Weights of a small image deblurring model.
Data: trained on capsule endoscopy frames (Kvasir-Capsule), 42238 training examples, 17.6 epochs.
Rows from block 3, named by matrix and row number. Rows with one number belong to one channel. Each number is 500 + 50 x the weight over its row's rms, rounded and kept within 0 to 999. All counts start at 0. Numbers have three digits each. After the name is the row's rms in percent of the matrix's.
# convs1: first pointwise conv (model.enc.1.0.convs.1.weight, 128x128x1x1), inputs 0-127
# convs3: second pointwise conv (model.enc.1.0.convs.3.weight, 128x128x1x1, transposed), outputs 0-127
convs1.41 092:599465526485494517486583400479617601496412491483493519452527492420435488528544604581554469463462470530507531651472516432465465529429495594500473570465481552544511514505449509403499616532495574562510536490522552438577472345501529483469453578548520496476514463505522568515516483478509527491492548404497503504492475502508561484469543507468517636491459463490505423470445470430483486518487
convs1.42 116:505490622518513521562495510488543383499597588477490499516513663494447445526441532540483500460591566509451551519496518506394503479511527499551511453527489518534465497500502633516440604439477479615486449411338517490462452464455478546564560474470466528598495540542527465494559487497529510506507503435621541521518466526465495502460512487508543513463507442450477534523514500497627502547469
convs1.43 109:510525579453505516441422520436483509497481520588498477566507498497408481551526526472535525460507422532529493532465551521562448468650451493396534384527529435481554521582536377533581413490521527557476500414466520520507493587512484626458462529582476483493497494489512582517503493497461398519603511508494532461552448508468557519408552544540522538486455527531494534459494561507496457344517
convs1.44 106:463503462507496532471463459512531466530545411494537560493532537497468517496516593497498576456558497459478532515520490453403465578592545440517480423471467485514441561453498596534468460492573515520513626355538576491463485370459436424416510508451513450551494521485485503495522488592432558485507460355490575510416470480489506491562545441458514561524464493476516574594502400567453524495538
convs1.45 091:505462546561527516441508469493551618491397499510441490464497379549426509453438495566473470493562487433473470426487483535407379485439484559486462476535494663543477540412483503463526516577536501530534456522568527499495519440500480431536504533563561507492506510533487531487449521564483556548522448523656489500547462461507507484491511469484552301499513476572466442535452496495557468518496
convs1.46 113:554510469414476532557401502511497506450466562517472397429565488524542449456507477502451347495514506473476475488477409417537467515457511513482564576456490548507564503505504429564472485469525572467550509551521540454563457515503528473564535520442474513577509529465554538516515519440596558418396583415483454518459609555567467501476499491493570456502618420446478464422447507437500401437510
convs1.47 106:509672470513459493488483502451415440508469533544606459543494557507444519580475545490482413560484463492542522490508465468457575430499489495465326515524479562500465503503483435534536437496595538483477530521484494507521520555512520443523579460465422560471485531524474307533430499430530475550524528499579466507617542481520487502499537579413488471468540516507553534493532489538395479466474
convs1.48 121:543447437445477620416460537536525467487425573519427467508470529408547523504485554553486513490547568551423475533499493640422503505438490458553518539430465520532405520486564442608526551463486529559451502537484482611483494482479476533508525520436421506596500460525495558573536510475533454464519489421627530454443491483577527467462485463529534479427572428445393513435417504489547508494498
convs1.49 105:515417493511517523344522521560490494493563495548417546552433450564514499561477558557515456507472497564597502513482494409536536535487553516575478426539503407559502509478536526424532534519504552553527594441586524517393500565499455393427561539445491546564508507491483449440523529585516599575506511379502526524465513492521511494460404499497502463456511497599525526477515512479470354516493
convs1.50 094:518517525449521458426491514573414513483557532505484494522454458469501469494541558568515537542481541534514419548599506495558496453472451526510481449519482624540556515582511425528576523491470521684505449494503591465508528589570541576617477558520539531516499487490496541445478480512542539470515495469577512487449456533543450430539457558527422468507466522465510429432371578456552367474532
convs1.51 101:595511623482510518410536511501572577498450467565474460544458497373516467591414528525480481441413618493469497616492527522507367428563562433504487523522484520491507514494458521382487556416492565481490470502470534391520579573492486480534524479500481534497487532525490528504516513499509532505528523498386518511483474521465494513504480550505569560536450399488593477471499522544495511355441
convs1.52 115:444423470466537398465484517599558485529509567530502448534546512474585488452509487439453455517548547507479421461426455492453532568503493498405541569452605603504538473429529552557455441421474545374464458514443469532547404488477562501634472474559448431506525480438544437502440548542568494511512463464504543538559494578502515490594446474528536539432417479438504528480432552480541466519516
convs1.53 079:500462516533519594522448390496626557518573488652477515518435533589461527539481531470502486428559511485488498522480513459545533465548467455542531433491477396503510520510519542497621502507503486493510554534449554533455449534485347525431421519522493478555509489489460594493428475505559405525529536476463489508428465475484554479465467509562385480530487427466533537530408419520535366522505
convs1.54 102:633507521487490448395513518554450448487548460618486531581468559539554607432505487593550480414508419495540453546578523554506545577426495494489487470526515525524549528502517485534514529478503492491490555487397507480438524549527483476499446494542435441613476456538569461481443527475594595531513551467524446490392486479509470487487493572469521443432527442620552429497456524589464409515493
convs1.55 082:536547471520470449481519548487524484522475528618481509370590520505496529514511483391454518470511464491500513521428458371467501456446465509512457431452509490454458516573485420439502449568438472496505473543517462466526578592490593477479452506621510513492518519497573471465552469528399477589477603469502462486449547443451533568481456444531492474545459429453530489506536547595529574411355
convs1.56 095:455535565436453423375413580486567529483515552523503486494395597520619573393502551539498498452570481517446461460501541415473522479455472522633501570485488482487522461501535494415544534466430460426607528572500588508477589531509521499489537475416436428529501480487565465499522486492579542446417591524478453486463560514533443514497518496544449433526541444510532436505508499528522497532437
convs1.57 099:553521434497483401480484530451521488498392498474542511478565575517465442443466498530454521467504495514497563463549418508487477474399471551494497421528484523494494526390460486525446483476454492524437566513408430439657450624530472558481439426443501481579491461498533450481524473424509626500467631505518439480547459468523530523545488442486517462455500478543562556392525401539427517464494
convs1.58 098:539454515497530484420538590521603474511587589402491436543495528498528469496479485495504518626515512539625575475540525611479446436542427476466591488487428452489510467496517500474349578518545556593457480478513521612464461515487586587552519508500484567533495551499457536548421529493453542457489467502542536533495507553505495519408505455524440435507533476527463476494542513553546390430506
convs1.59 106:584541353526534509480478494525515479510437501556543470534580521529570418560451503493471351439449537470496567476537528590380502512445476387489431467449449536475494506508479349487487448592480523519554553435452484445462476573481487448450433476447510506527525524495481552508431504511516596488528465592504484509541408513497460511564493436510520546500481571452609478535478557506499452461444
convs1.60 092:573536454474463524434490501420489507515446499465505408606500511546459553525466476499495457528543577581469528486535440580442522477501506478526589523493527433348500530454485499513448442584545491537472494485419462409476519478533489489520452421453458467529532460474579531496500461505498532567504422459511506459555457445495490532459554528529436578458637493620601590524503520601448416403478
convs1.61 092:479493467535509468474443492518403457506494463620507511535517500409532470521533404417557424491541482491518528515521581431587496435493452504547501484444492466464480495519516494597383510571528516463442514568474498536449478473543536522453396507460533533575498512472402480511487505528513453481550591472478620522479397494505498539509452484429578363575632492424426484476480517459517402451512
convs1.62 096:510490528530542438488499533527468507496563463593503468474462468467514444497462581466514600515479511483579569521546534505590489510383577508415492535612500414505523521497546540516573460507483516609453453591464582516485469451477373474580512560629526549556511503503504463560393531482529405502556473497513544507433501539497540491442532518472437547491494467564489425558423473409479416574515
convs1.63 110:549478386526492566473469483527476526565494474568406599501486442531513518563490550438485494494459505642468580515433514442462457537538517478438537444449507469455545456544577432486402495423378468546510537437466526468523510440592482471418492496479555502439605455452525483518577482516438464493475522439551493452403570477419620544493428506471451460466550535545428533515490558500494483540538
convs1.64 075:465506467504546507479550485542426499505437514455585449530445490494455638361534408548530503481461541524536508438549564582480518559495451538421523471559534440533437535443445518564529435491470517579592457546443521483471548587491592529421483551412512440521504492497426408524414532471522404475535420439512542531568404526514442507495493444478440523498524526494513524530452552532500557542596
convs1.65 097:497463529468515463420564487458406481506518492489500474579508517520458434526537506453487383511513512476492494532524514478439506562670547656493511544438500567474471552490540366496450488521537508540427519398449566462439539531438499498526360518432491522460507534503459365495582479580525435460472497532491544470442547512529495522569537413410510475423483551524487519490479542538533487544491
convs3.41 079:560624525516405501515422518463560523311475481473509568554459463526472452515454536523451380555594494485470511444531520525516544478461522553496455500502490443544544523488515513471480528496557469494459481501542444516543527542536519497503436516555568436431465531427460458495539494511560514618458501599560482535567517495496561563438527532504409577520518625566470459561558510474618515572482
convs3.42 119:474519602615471488550569510498481500413532509453477544520478695571533489501518511516517442549552468508445486566480488495523550442525462539471526453538547534579390410538566575448524507537539549464488579504517604437575459514487475450483531496462475462511518631435479495553470507461440489549477483420526422534501523454527461526469510439496513550406508544619467443533523463448472456458431
convs3.43 089:549502516470560509448461448641489510482474436567534499417486477418548489494479459481495527486542499554476482456591499528547550495541428466527494495513505529459501451463470467490549573475420479483500563547546474498365501525413538605495472483422564425473535513557486411561563463474527473453604516450513529543505543521515503490563495537522442518435471555475544430546417486511417366496324
convs3.44 079:551396432465507500466577507499436535417484451466572550487590442518552431504525524545511565538441529467537701525546465483479448483489469508520529472478484487526474504521534478512522464504538467461497420459407475503371470545566474366533508499583523511433500517552478473471488541437563535473451439527396499448489559439516507429558416538503446518554493465505393518586522452512509526548421
convs3.45 093:493537441628533451465475477485510440457563458472520530433470683593495504510481577536466463475562521515486527369483513487494334518499496444542551550504579607500478539473478408497513582498379413543564507495448539506495587513434493506454435505542507551455490514566441532494506531453455543524501526487521390540539431488488542510525497400553559553471519519491520533515486492488466488478475
convs3.46 104:497417503392441432472469510543355457485450497535472503479479447511549487515409476507498490532551428486451406517469462517407523502409439537519445424499526521487527463467535523533570602498394387485529490532543503517482416439481560510462480492467509465505438478496564521540549414540429533530609518480546478431489494556495408459460456607501593496451545542495515478611490518498481393507440
convs3.47 114:506390580472574507433508491562559559522529502495529473478539466481533583438509550547527421521509625558502490571509494502520444589500511515442410465526510516543567498585440526508454480551597588457514498462457546504506526641461487507438468544487547464522534474415467592561483473514491529560490442504615493550495498568561455482478498556496533578493486507471434579496502585481612574577423
convs3.48 106:461517500524511508452485484528435517374449443527474464467514464423487436535514352557515509523647463415491426504522445467423508426457524375476500528508535574553404522491496556557585576501429457543547495383430469436527562573442522559466447585471477558483573565510539512448475518516469437549508464516492541428579526556504495530488499492510484483443530543505509559552498526503438472552557
convs3.49 083:430353481488495443450547478400478512510535496460491467423563491517484542510537535457583484494471523427532454479492429473501520519565480476476439527578464426367557566435510471501472484477519517473437387618478495480593472491556578550430525469462406484617544469476560507452465568558470385528477532398453524486449423536474558476487456492518557567498568530447509511453522512519494484550532
convs3.50 101:514502533519538441518490541471549496503478499570497455509545461519414489557475459470467451544522485500516542484499493454546503462458411542493468424504496497467485654459467564488517492488506533530532479496498492562496487416493546523566559498460474451505542501469504495512600666545481448524623475465482510550516484492438493217432481549505512494486528490451539499518520643549484487490483
convs3.51 092:439509443707541500450479498521502370562479541524409490516498561592540459483528424487496456518500484501480522428468506507477503524465487534487484503497467549494577512464564575465528461483617620524553415432452534471423470439535484499468441539547532596457525486379438474507473503445491496354436487511505559484588555484481522523469568512525544439498555486495430500456474467485523498512457
convs3.52 126:506503451496532569393566462445419379486510496550505486518507500500501529497493550424488460445455487469431521486583547531524493479538569519561567616507606469528445508570557523551576520540517500622486541524483515618472537463563487497541627453517551586558460570612506492513533480509493531470476516521508453479421466521489579487558445510488553490466435426560507470502533580605449589536488
convs3.53 073:457495498505549476494495441510464454555452531533556477480425485479479565484538455502599570514498600483510577484442451487463527538412523514473515492506509388636491593436458532544441483458461498608487511538448513449518565536483516555437436462479477535544508450472444489446631543413511462512480521461481523450340481474437525492486466438420528483522443569523464507531467604459479477454366
convs3.54 106:514405529461479548585367531607454453504410547499428470576411517539385482520489468501394439477528548599460378512471510497531476450490482472517516501423560425456469502480442544473528493414443514538480451502509442453574482414536464491515499520461531412597479497522531471510480461460461489538585538475467487539512591529574443554467580530473498523551598456552578507515560488454490533494519
convs3.55 100:540555460479452523545514417560493560504483520477575474530408424532498475550554525492558528500505529597525500461537587480464496580524452538455473495474480492453536506567512507384535495508545501425475527521410516408603522375520584473523494521485462518433498487516548530453392564580565485489502519552511497511527531497591566582596489582512562475520569551507556494588557550418534447552623
convs3.56 104:501423492336453386600447461496521465498476509440437448589578434518573459503468558505543458517506541504564493398533460545495476478546489545510539545470495445498470510631521480476567461480601515525575558498440477497550459496498523538499468540464517552563393554468583542570478502475528476566544554536441433491480491492479458330575461468516467546556565469450483551482483484483507534501491
convs3.57 105:501624495564535451458416497571535514542584508475627391548608524479575542509487563547539609487528498545474487530504517511561483614521506459461525500427538483486525437465540500481535553449602524521549532514447482506436496535443556525519538545451462566458542526514525465495438419568458445480452468410565529472399490511516506434478463435506529568515482515417538565642548516447538509496494
convs3.58 106:482418417613542516439517571485498526622545589467452501484483516496481559527549473516469440407495519457607490507504500532500565522495550504522561502562331481505405486517499520414387459493614549469573511432493514441433520515485499473528489527496497505530540434457386491461523462467424534433462522534573492519550451517503507652568543449517530417509533482491463505518489516505437457486486
convs3.59 103:490540591441526476456495503582420498535529452395482437449454510469472388418430410452489459409496359460546511489479479487457549495493474503476494483537445525582518526522558471569510575494469445450568614472487493448460450566427485405485506570516439428457416541523505504502528402534565452477444491565549470469502506529417404422482516524493501475540503566510492433543527490537546587541447
convs3.60 094:388552525514489403532596469431507566495438482579488492430546470499380460513496511409598546457435476401550508492491474395495507473492527489593413549471474474417521430437476467473517455442567534502482429485515426451522568510521531493588552474440461468505499459466459527468528582492542549559499487459444550439520389516480501574448440457504537540560523578392487483430525516549539515447501
convs3.61 074:473514514437444446518457425541353420482517457513495478510511451470494453466491386505523438516424493446417506448486498472506537570401477585495496470592460565339543492538493523395442517580520506500487552550577515597458556487555498520534456527508543462476458538517589495571517492493458485543540553404469533446514502592510445396521492524499568609538443487518493583543525487519476521482525
convs3.62 095:479406481514589500480464485602483506559604570423504502580534548466481573548484520566479531479441511536493429506527466477491559492495476478443529402455496537484481548523487530447611480469474488493517396508501541444475471501511542639508559476562495555443433527507486417535485411532428455525450454481452476596558547488551534534570483444525525493522519458568494526508488489527533493533724
convs3.63 111:492596466370477439504456456443380503441481445475540554581487449481520381523483518530467437490482467511406493428555580534504562507472480426538554514470573564501510475525541471537567490480414338516556465515436428588527508474505454468488466523513566578436463530524525431519541470550478507546503504494537434527455583490560526550518554523530552431480598499593505457492536532520525473504598
convs3.64 125:583485516485422565437480516515472483564568550503540572456512557464556536491434466513441466502518467542481450509546532510532524489567456499519549483572572581467525428604560462555572565542467540463385492496506635461446506425461620426464521551443531518531414591525478575548552596493513477487556536455551428438464555505539562557500483453557503488479466462481391529494507552610492496519497
convs3.65 111:500507494500541442467549449480479439526504465538515509465449567522487518499466514437545513502503491526503452483515500504486430542574590518518546570608560472483491600481529511469491459498418569494482330483509535522394454588417526442498475447523520593352577504504517410540604526512488495436440529525437523443457551364494526518561459596454389498466512554518436485496457513463508461500522