A small image deblurring model, trained from scratch: 40-pixel images, norm groupnorm.
Rows from block 14, named by matrix and row number. Rows with one number belong to one channel. Each number is 128 + 32 x the weight over its row's rms, rounded and kept within 0 to 255. All counts start at 0. Numbers have three digits each. After the name is the row's rms in percent of the matrix's.
# convs1: first pointwise conv (model.decb.1.0.convs.1.weight, 128x256x1x1), inputs 0-127
# convs3: second pointwise conv (model.decb.1.0.convs.3.weight, 128x128x1x1, transposed), outputs 0-127
convs1.64 103:071169172104150147149124149123155134168169101065120114122128165122131129133135150164082160074094130122133140109150128124163159149117155129087121127090141135142126128055087162110132103162112164169145087077132149151174137169139138166103119181129110158162165105150130115214161176174101118146115126116091155119103135118139140101134095127126150105153119131118221061158108102118164125143131
convs1.65 101:135078143126185122151123168160190146104063096128131117175171158161145090148119162106140163141172130195150121159177109133123204138101109145011143150121144126118129103226156134048103146110145141055172147131116204110135120117074059127154148157106129106109101111141131198189139164126099126145165131081186129144129029152172129136171131118181166093127137062139128126116118086151109152172114
convs1.66 102:149131132135136155120123181118138145122103164123116163136094118125133149069103066127115076154126124175148123120110135131054097130062077116160150074130131158131196134162097108178129110102162131133150102189123129143168144173153109040133124219156111101124128131124127091152158142105106171155157123137182100143131079187131135126114046112142161169158119146111076118117145136171151142151142
convs1.67 107:119130134074157120094131067130111140141119093099151184130163099143113071115122139134142127148171153138155126054115158151149128128147136141094111113168115123145108126127141113125112130087108102131107107156126130141112159117122107108136114107116116120154153165139135114123132103065141191181161141161101103119137071116123110135103116140186133181129123131110133122121117110123102126133156
convs1.68 098:090132128131126167112137043138141142102104092118136090105067121150163107171147147163099138087118122177115133174129154127135163097120171141151109136095156087131124138176196172110115133130134134166116155106114132116159105104123146078166170078145100189107094066132143153172159142108146152118160135096150162131121120087123119076114132115110123161129083148144119128120180143160135150128123
convs1.69 096:121112172106130115123143138135192133104104198161091115165133123163127073161146177149150141108181149124149162138109130126097124145111144113116093153143122062129151135197144088074115123139100094110170156158111152146117130081139138121179108171111082105093165103138135128136107144141107166157175144120170129138139140159099128105127132158107136145131171112101167122140150133076133130114115
convs1.70 099:177161079142171139139143141133094116097163149075165110130049182152131139159072129144133148115149095132149124103117169147123098124130159153122131138105128088159139113102165110140129140143135126192116132161137085134086150151129099127139156115114186158091160109142133144120119111145141151122168133142102130090176192137159148124154134122078102160101076117134117114173105163117114136113109
convs1.71 101:101139172072164159080129066136111117050125190159018151083125155166132133118134093128093145078152116190085142061107061134102130170116106122202109153103156121146153136190179162070073134059144142116130116147134112142091147137166172086092106082071155098131155102118123046141174157098117184148200132148110141153153114154118146063109114134111109173138180191113130165123187105135113155123121
convs1.72 118:127142133148165112093137106145136093147072207099131098126151141194131118122120101167125137112107124175141142190115075118119139147158163135140160131101116130131110149154141143100066119132145126130139123130132089083129120085128130116177128069142165151111144133117149138107141164157128099128140120113112172189114114110106192109124139191143137164136159188112122115182151107131089147123119
convs1.73 082:157167107161195137089138158114088130132130091156100139102102095116124095121100130134080168140132109132131113082129094108135099102118122098122135147144121140148140123139116149141096125115148107124143144163141137132099147079114102124131122138136077104090144128112120101181079055085129157129114135157095131169119144140108148133137100147119120110138127135064136144204140116138118142133112
convs1.74 108:111146119153078135110154168126135144157129114109108180143161151088126138119130100121121115096107163165136121111087123074126092098102181100191124117143140134120124135108092133093193088115111151142145073136141094136066149110146114108147112149150049153193073171124122131172118121115166125095114133144156133124166143074118134155114127121135120177146125153153114117167147134155157116148117
convs1.75 114:141076127011153124177127108172129121071109128171096105124131149145135114081138152170072203151119110108127127125119121116216100156160107118119144120115130063154065138147117141125147224103129143204127142179132132107114120113153107091173157172088048110158192090121129092144188152106143095101093132147132107129167127040072108170118076091132134161112128194138090118122108108154076141161119
convs1.76 111:074094255088100138155108088115116116100131088132177103133136144150155119092141152169167097159190162092118150131131099171112144082147141114095149146161123117165244191153115102119141108117090085113111147170130121133153151113133128070136108077138186093121147122139131173110170105134109104164112124143153076138152163131142147174155151161177083149076118151110068100079160119157095140131089
convs1.77 096:095156151137178152100144021119197136061098106131118108125075046122132138128151101123100156084140136087141113106145108129094086135164119118111120127110113124167131139138135139112142197105124131141119134100129138143108142069123159130201122145179142093138119110121120180145145112060115129134133109104128137157112144095091104106090147111121171171120132204120167141068145104137131128144128
convs1.78 095:165156119103109115173115172142120126139087157075120095098151143102147136099126124131107103107149107066148113152160137132135138157159192146098128111152153141139083103124116139131108090148151127119152132158131117091170074141112108131093144088154067162199092125117125146169094137128163126115151114147125129127103104132093147096106134132135098157120100092142123126093144116127163148126135
convs1.79 079:105133110154098138156112128122110125139086106111126123109114115042154145085099093142129110067117139130134137115138144135138103120172122111086136133158116105125125115131209151070116125133127126135121111124141102107095140067101156157117134111188123128157134145124142131109119124128172142134159139123119139124133130136164158139144111147128107078167106130110139121121097154096086131137082
convs1.80 084:112145080153141131135119090114126128136152095167159129097124149159106144154163138151085135107085121079133145176123134138113069095140118153093146137128101097135093139050096129131095111145120143146119141123121152132106136106141126163157166156169127114122158136126126120055097145180164072119100150114120097117128138103108135185115163176115131163122125166156124092151129116131123138125115
convs1.81 098:142104134110085125073152118120086137116111100126105160108084145114135138095121115128100151086058132198127129115156180114080156113138170125101142126119126114118130096149119123137190173140099149179213132122128181128178110156090116123173081156090121121165074183166127070121156116131137173149172137122129136211125104124147112149138138132094165112114084156108142147156143134161115109166090
convs1.82 081:105177104156143096203123157146124129125124106139095125102155123095157070134152137063133084111089078053121158116130126124161129157103123102172142135120120080124138163069109123119164098114129095080103119081115143114121130117113117125103128100150148140112182099109141151116200129167137102130125135089137135122102156114118188142148100127141127111148136083163119152166107160123113140144117
convs1.83 098:161169114103113160165122137143122137071086106138140074132188022166131105155139102135124114151156126059136128163126118148112131085128134149110165089069142108122150108048124162181128176146126099089139135157132113129161117230126047082155145189162122207100146092123124124130125148115141117158171136093108132125137152156174126130129129127120144104093149126138088122227139125151128124127120
convs1.84 108:092092157141111127165123121145137108148207105190117122140165084109113152219149109102115079174123081144140166141132143140161113125123066130166173152113139115134095145102099164153088132139170111099123108139122111124149140111134155126206145168117153194129143166117124147154132156145140128129141121135163085081107142107126123143137122206088112111133097066156097220155109148102140127137109
convs1.85 101:120080144132126109125128110180132140108144170149129137151100182142126146073140122095127153160143168094134127107114198107160134139109131164142122124127136119145144115066116078187191157047145089137124153061145200179143114145145080117177108154181091191173110114131124146100200147111117118140119115116158146142154165092105091164146148131140139164127104109113111122161122092170107102144107
convs1.86 103:055149143137171127133105129131160109132128096098145100149137145139171079135124135129121152158234109101127147120161147145101158120110141169146148159134139125125143219103090157080164128173108101126128108104142127107109123076018063068124122160164139095155091113155124160104156150109131156133090096132148150118083122130122141170147146123146139109148134055170115160161130130158158112127093
convs1.87 071:118097098172071147146142119132152138111129125136110090120089176140133129155124077170110118108143161132129145094126183129164122099122156090125129123148143121130107158105153119095115153136127137156163166169112187104133138124152121151138107097146077147111138149140149131106112149151147125115128121129097051122136132068107105130102142117122099144116130137115115126160100113117158133122106
convs1.88 110:132119045091146050128120150084130126114093129155104151120173141119115107136166193127122115089143138195116121126164113153235110083094145097154128133153120133130116159137150145125158067076147126158152094120126113147141115146108102139153132141099095109109135083124116126119144116149148106104168145100116146150145139098122205147143123170115105088129131200162138104154139111138116125099134
convs3.64 114:110170119132042114143171164119148148117101145197168140172072069121143123132125127068164127095162150091100129105110087152088149164158099112049100177128112114130116132110092183113108199161165170081116120157086092167150165102180100123123164155110148122143134155152118135112115108118181125144095137106085134122119124157098079151155136088230169137164128161109096180122137164090170154108143
convs3.65 088:148090111141079115111104127131141164106147153170135102106173132130102090154111077116099108092099104064127128108138129107154165170143150103092158116148107113090113127094141162171179128156095135094181116090117146088146175195104139099131130109179156107138045165164114135136134160074205084149110138180112065087138161148112126161172102102150107141088197111129145134172139181053083142178082
convs3.66 115:125115147100116131110137196144077140125128098120079059115131084137105068147142137099150134081141171073125063076101107106162122106255141178092145126135082097115099149127093112143111132154142157065155121168123112086088171125129144131109138088135159092138140104114147154131104137162115122144084125123144092090168105144140146184165146155143121104148195096102128142112190083138135123188125
convs3.67 105:102104171164095143154185157127130125156162201126199136148114135124097081085150113151112119117125159171026158152154140082122095088119113139047130132153144154133138145062089110094074169110203168124165137137124106145134152084123179128137094107170151108124069177130113107130128139102170136111186148145142132150140091118084081142117149151114142162096138113054187168116088095148115137154094
convs3.68 116:077121095153127121147151163167154113077157064130154109077096119136135132136069134082157101195105145219178138131122129109137124176070146141231119116179081191056112096136128112108133115082068131141194170162153134083105123128092137163159082133123113158103130129134152103115143140117151112101168128130129085148125113194148142133138149137085114145101121114157163115127122127188137091195108
convs3.69 110:154089160126093159138114115126104183161069117110145138190144135086134132137128122093130065140102159107087185179106131134124126129186067108132141148119099088143129183139125076129082077093151104155117180078071166170061201157152214093142135146146118129113106123116134130156158137085157107106109138155128100097144138067137107111172187152095165149131157167107170168126094109068147135153173
convs3.70 079:117092117158165142193141158143128107137152137115075135110171156145071157128127141091151199147108127136204082087149122117136150185117044095150169108079154173103102113131144104089144097088142114174116082132121113100113101093061159148164097164109092154134161113174080150160153139162096135152109102092053099145153123133084092096224132117087163102109097148087138143133096110131167108129102
convs3.71 091:133151101116140102149158120200114108151171120147143134049100152156123132138136180180082128111139118191162090141176149107092126166109138102129135199102141102099255090169140116168156115093112150126177189139210082130100161155145150130155100153157094164107113116131126128124136149143133139126141164054083139137150122147139102106110140119100074167138099112158083075098120173116095146128166
convs3.72 115:033123096136117132155181115092148116057099122105135102131168172164109132124119163138129154086138136101089098112123153185068152140111117177161125137182125152160129166155139136122093137116063110155130113083095122107153073097169114062127168148192199075134074180176139132064123145115129190138119118156126101163094127102145146155111108086160119152141107083114145126141073171112101091171092
convs3.73 099:178142092187160145112095139122169178180109160146143102183109124174079119126056149082099153182129136078143146153103081128130138141117122100045162113193106113147121196117114142127124101140141131125147119123104162120153140173127078107077125174185139122107153099154130107161124111116156132073090153156125137062137043117050078103195116106139120128089128117158106131095165092147132135125178
convs3.74 093:110100112149152150147174135131193147124167152144086188161107155134171102159118147141173074131137045130145147110141166173154106090109032210199135081111152146111101149112086145084098132141151097209125194079087122119131072103159169151100123122149105097165151139109098086123175142121123135184093080135162149134131125096132140106133119112149090094160120141112097135061126121126104160125111
convs3.75 110:149150164095117156117150213138119126124118142127121229133147179145158064128109138066067124149099116160093127099134149132132103093172161122153110102140074114184055142160104079160126104067155130088229174119069155148176141122097148127138157102119107155165150123121141102143117149143117096163123124159169097137132143177142129124134111097144142119189132156167144135140136045120174156096092
convs3.76 108:087163111079071188114129126071125145097125100136089101180170199157077162102105106081122138162127115073132127089171110133099129123198137124155130085107108143168105171102177089094111095128165113178131103151170164150109149163106098126102111144150126072166185127120161157108131111132176131178155199165140129133086175124089153156194128087120142090087171143114155132109145110138144087198125
convs3.77 092:177120148144161146092091116109161138131111139143126103117035145160190113119077155135100176146172110063126141081122109135105140147066129071111143129111130104123100111134072132148114211166054076094139166148098166098107132113117127126086145152115118168120163113132063130138105149126157131117187142033111104092153118134110149117112147134103087068200113197135132152098126175140120123080106
convs3.78 089:156138124135120149140146148138140128066147174158135132081098091065160100073116142088110107118111198114072192131130114154126137143188083103072132149137150118168142148108075135124150109147124122078144162077080072124109150099151130168102134111113062112141071194153086114131110109188130121105085155137203149168168069141085144103124157095115090104128128118116136124054181076112154112083122
convs3.79 110:120186094169099136114046120112107154076093121127181171145137132117146090180122175093141136127166102126132109159180087165116169180133120082133136107161101140156127137157163127111113114133129104119074132133104114090145108075141121185124102106122136091123134107056124139177132147157151166142078146072118172078099123088125141135162083100141164136100040103108137124049108122161136036081176
convs3.80 100:183100110136114166173152066150106096164128139159110129107138110127134150138147114187145141110117144171092098131189115213135120124066132141122118121113100144114157157039047138181071146160140098164095155098152147138138109110144136133111128120137123176202150127140145098104081143101124114085130145165119176136101147141120167160100156190060159044122130109116106145107054175115086167143153
convs3.81 105:075104153082177134135141123166148108196095106127165103140115134150153086121105107115114122131140126104109200128181125137156160132107101147088131075174120116092116109078130091150121099121138134038186133127088133190169094104105114101187158105142161117122108162178137108110131137155171142097202143130095149161112126166038102110139189138160114238143081129131103113136166127172138121142111
convs3.82 117:067097060133139208178144130156131174076095148121145108114177124170141155128102107134162154091130158172138118137115148118152039117138119147144111100113126154103108159135120202120122169078043112187112142157160128166125161122133194158126158127112134108087141097116094109134152112138146113121157103098116155150039107088113152173116121154106170151096157153138110084228093157123164116109121
convs3.83 089:096127112160121123083183119106153202154148046150105134110008082160189147175121144136123164116125151139126067089102102183129140082109116169099124192123079121122141097104122086142115173120092142163134144128137147150094147136180123098129137179128137121169148178109123124160108102131164123137137116032088172115129155094079182150105116137111181164110162097146100154139131098112151156136151
convs3.84 102:119137110102150085122160063100145127135130058133089089117122164110148164093132170120117168126137112194133056155108156157144176136086116140059121125094102133114151132109133120120096143185168121126148119119138148086139128145188094193137176154102155105133199046153050142120137172098072169144125148207099197145122154112097121137122115117175114137142161106167154110105129135119056123173136
convs3.85 111:143091117140142172154102186171095052164123099096165170138138108088113117104102118157107099170113059158088152161158100124144096175018109142180149117089157103128130117108167167132146136141152098153178170165097119121137080096090183162150113157170077109136166167152087107101155139129156117099190125115118171145128094066174139106189109102106127138143090161144109132169099119146107179117128
convs3.86 085:085142165140142086099167209116252107108171159142134108172126121197123141097190150113129173108137111153120091143147101101108134093089180158122106128110122107114128126106121115123133127155167156127105100133150052133149129155141107208117130093119154112115114129141085138177141177132160131212164160105137187123144136170148136141123169108114179137140200137123128141138056118112101169170173
convs3.87 095:135166195139067151176119171115117062181120160120168104204121147133156073120106147130132162098110197119128117122146178148105135174103098144177199156121095095104129132208141137136120122119135143124145113110143143136128151143139151138153141127127111206181132121156129098175101083091159090149131123227184122117119153178159154118145116125161141131123137161102044092118189126107119175158115
convs3.88 108:108128166111124148106141184162115110097130101097096199150137091214131090126085113104142105172115132107169136080131125147149158119197156078104114158179132083124131070129171140146137041000159126140157212103100111117125117136126180142124119121135122086138132109128158156126135146163136090146088139171128116138133128182165136101138138116155132119169143112194126117146135099165200168137128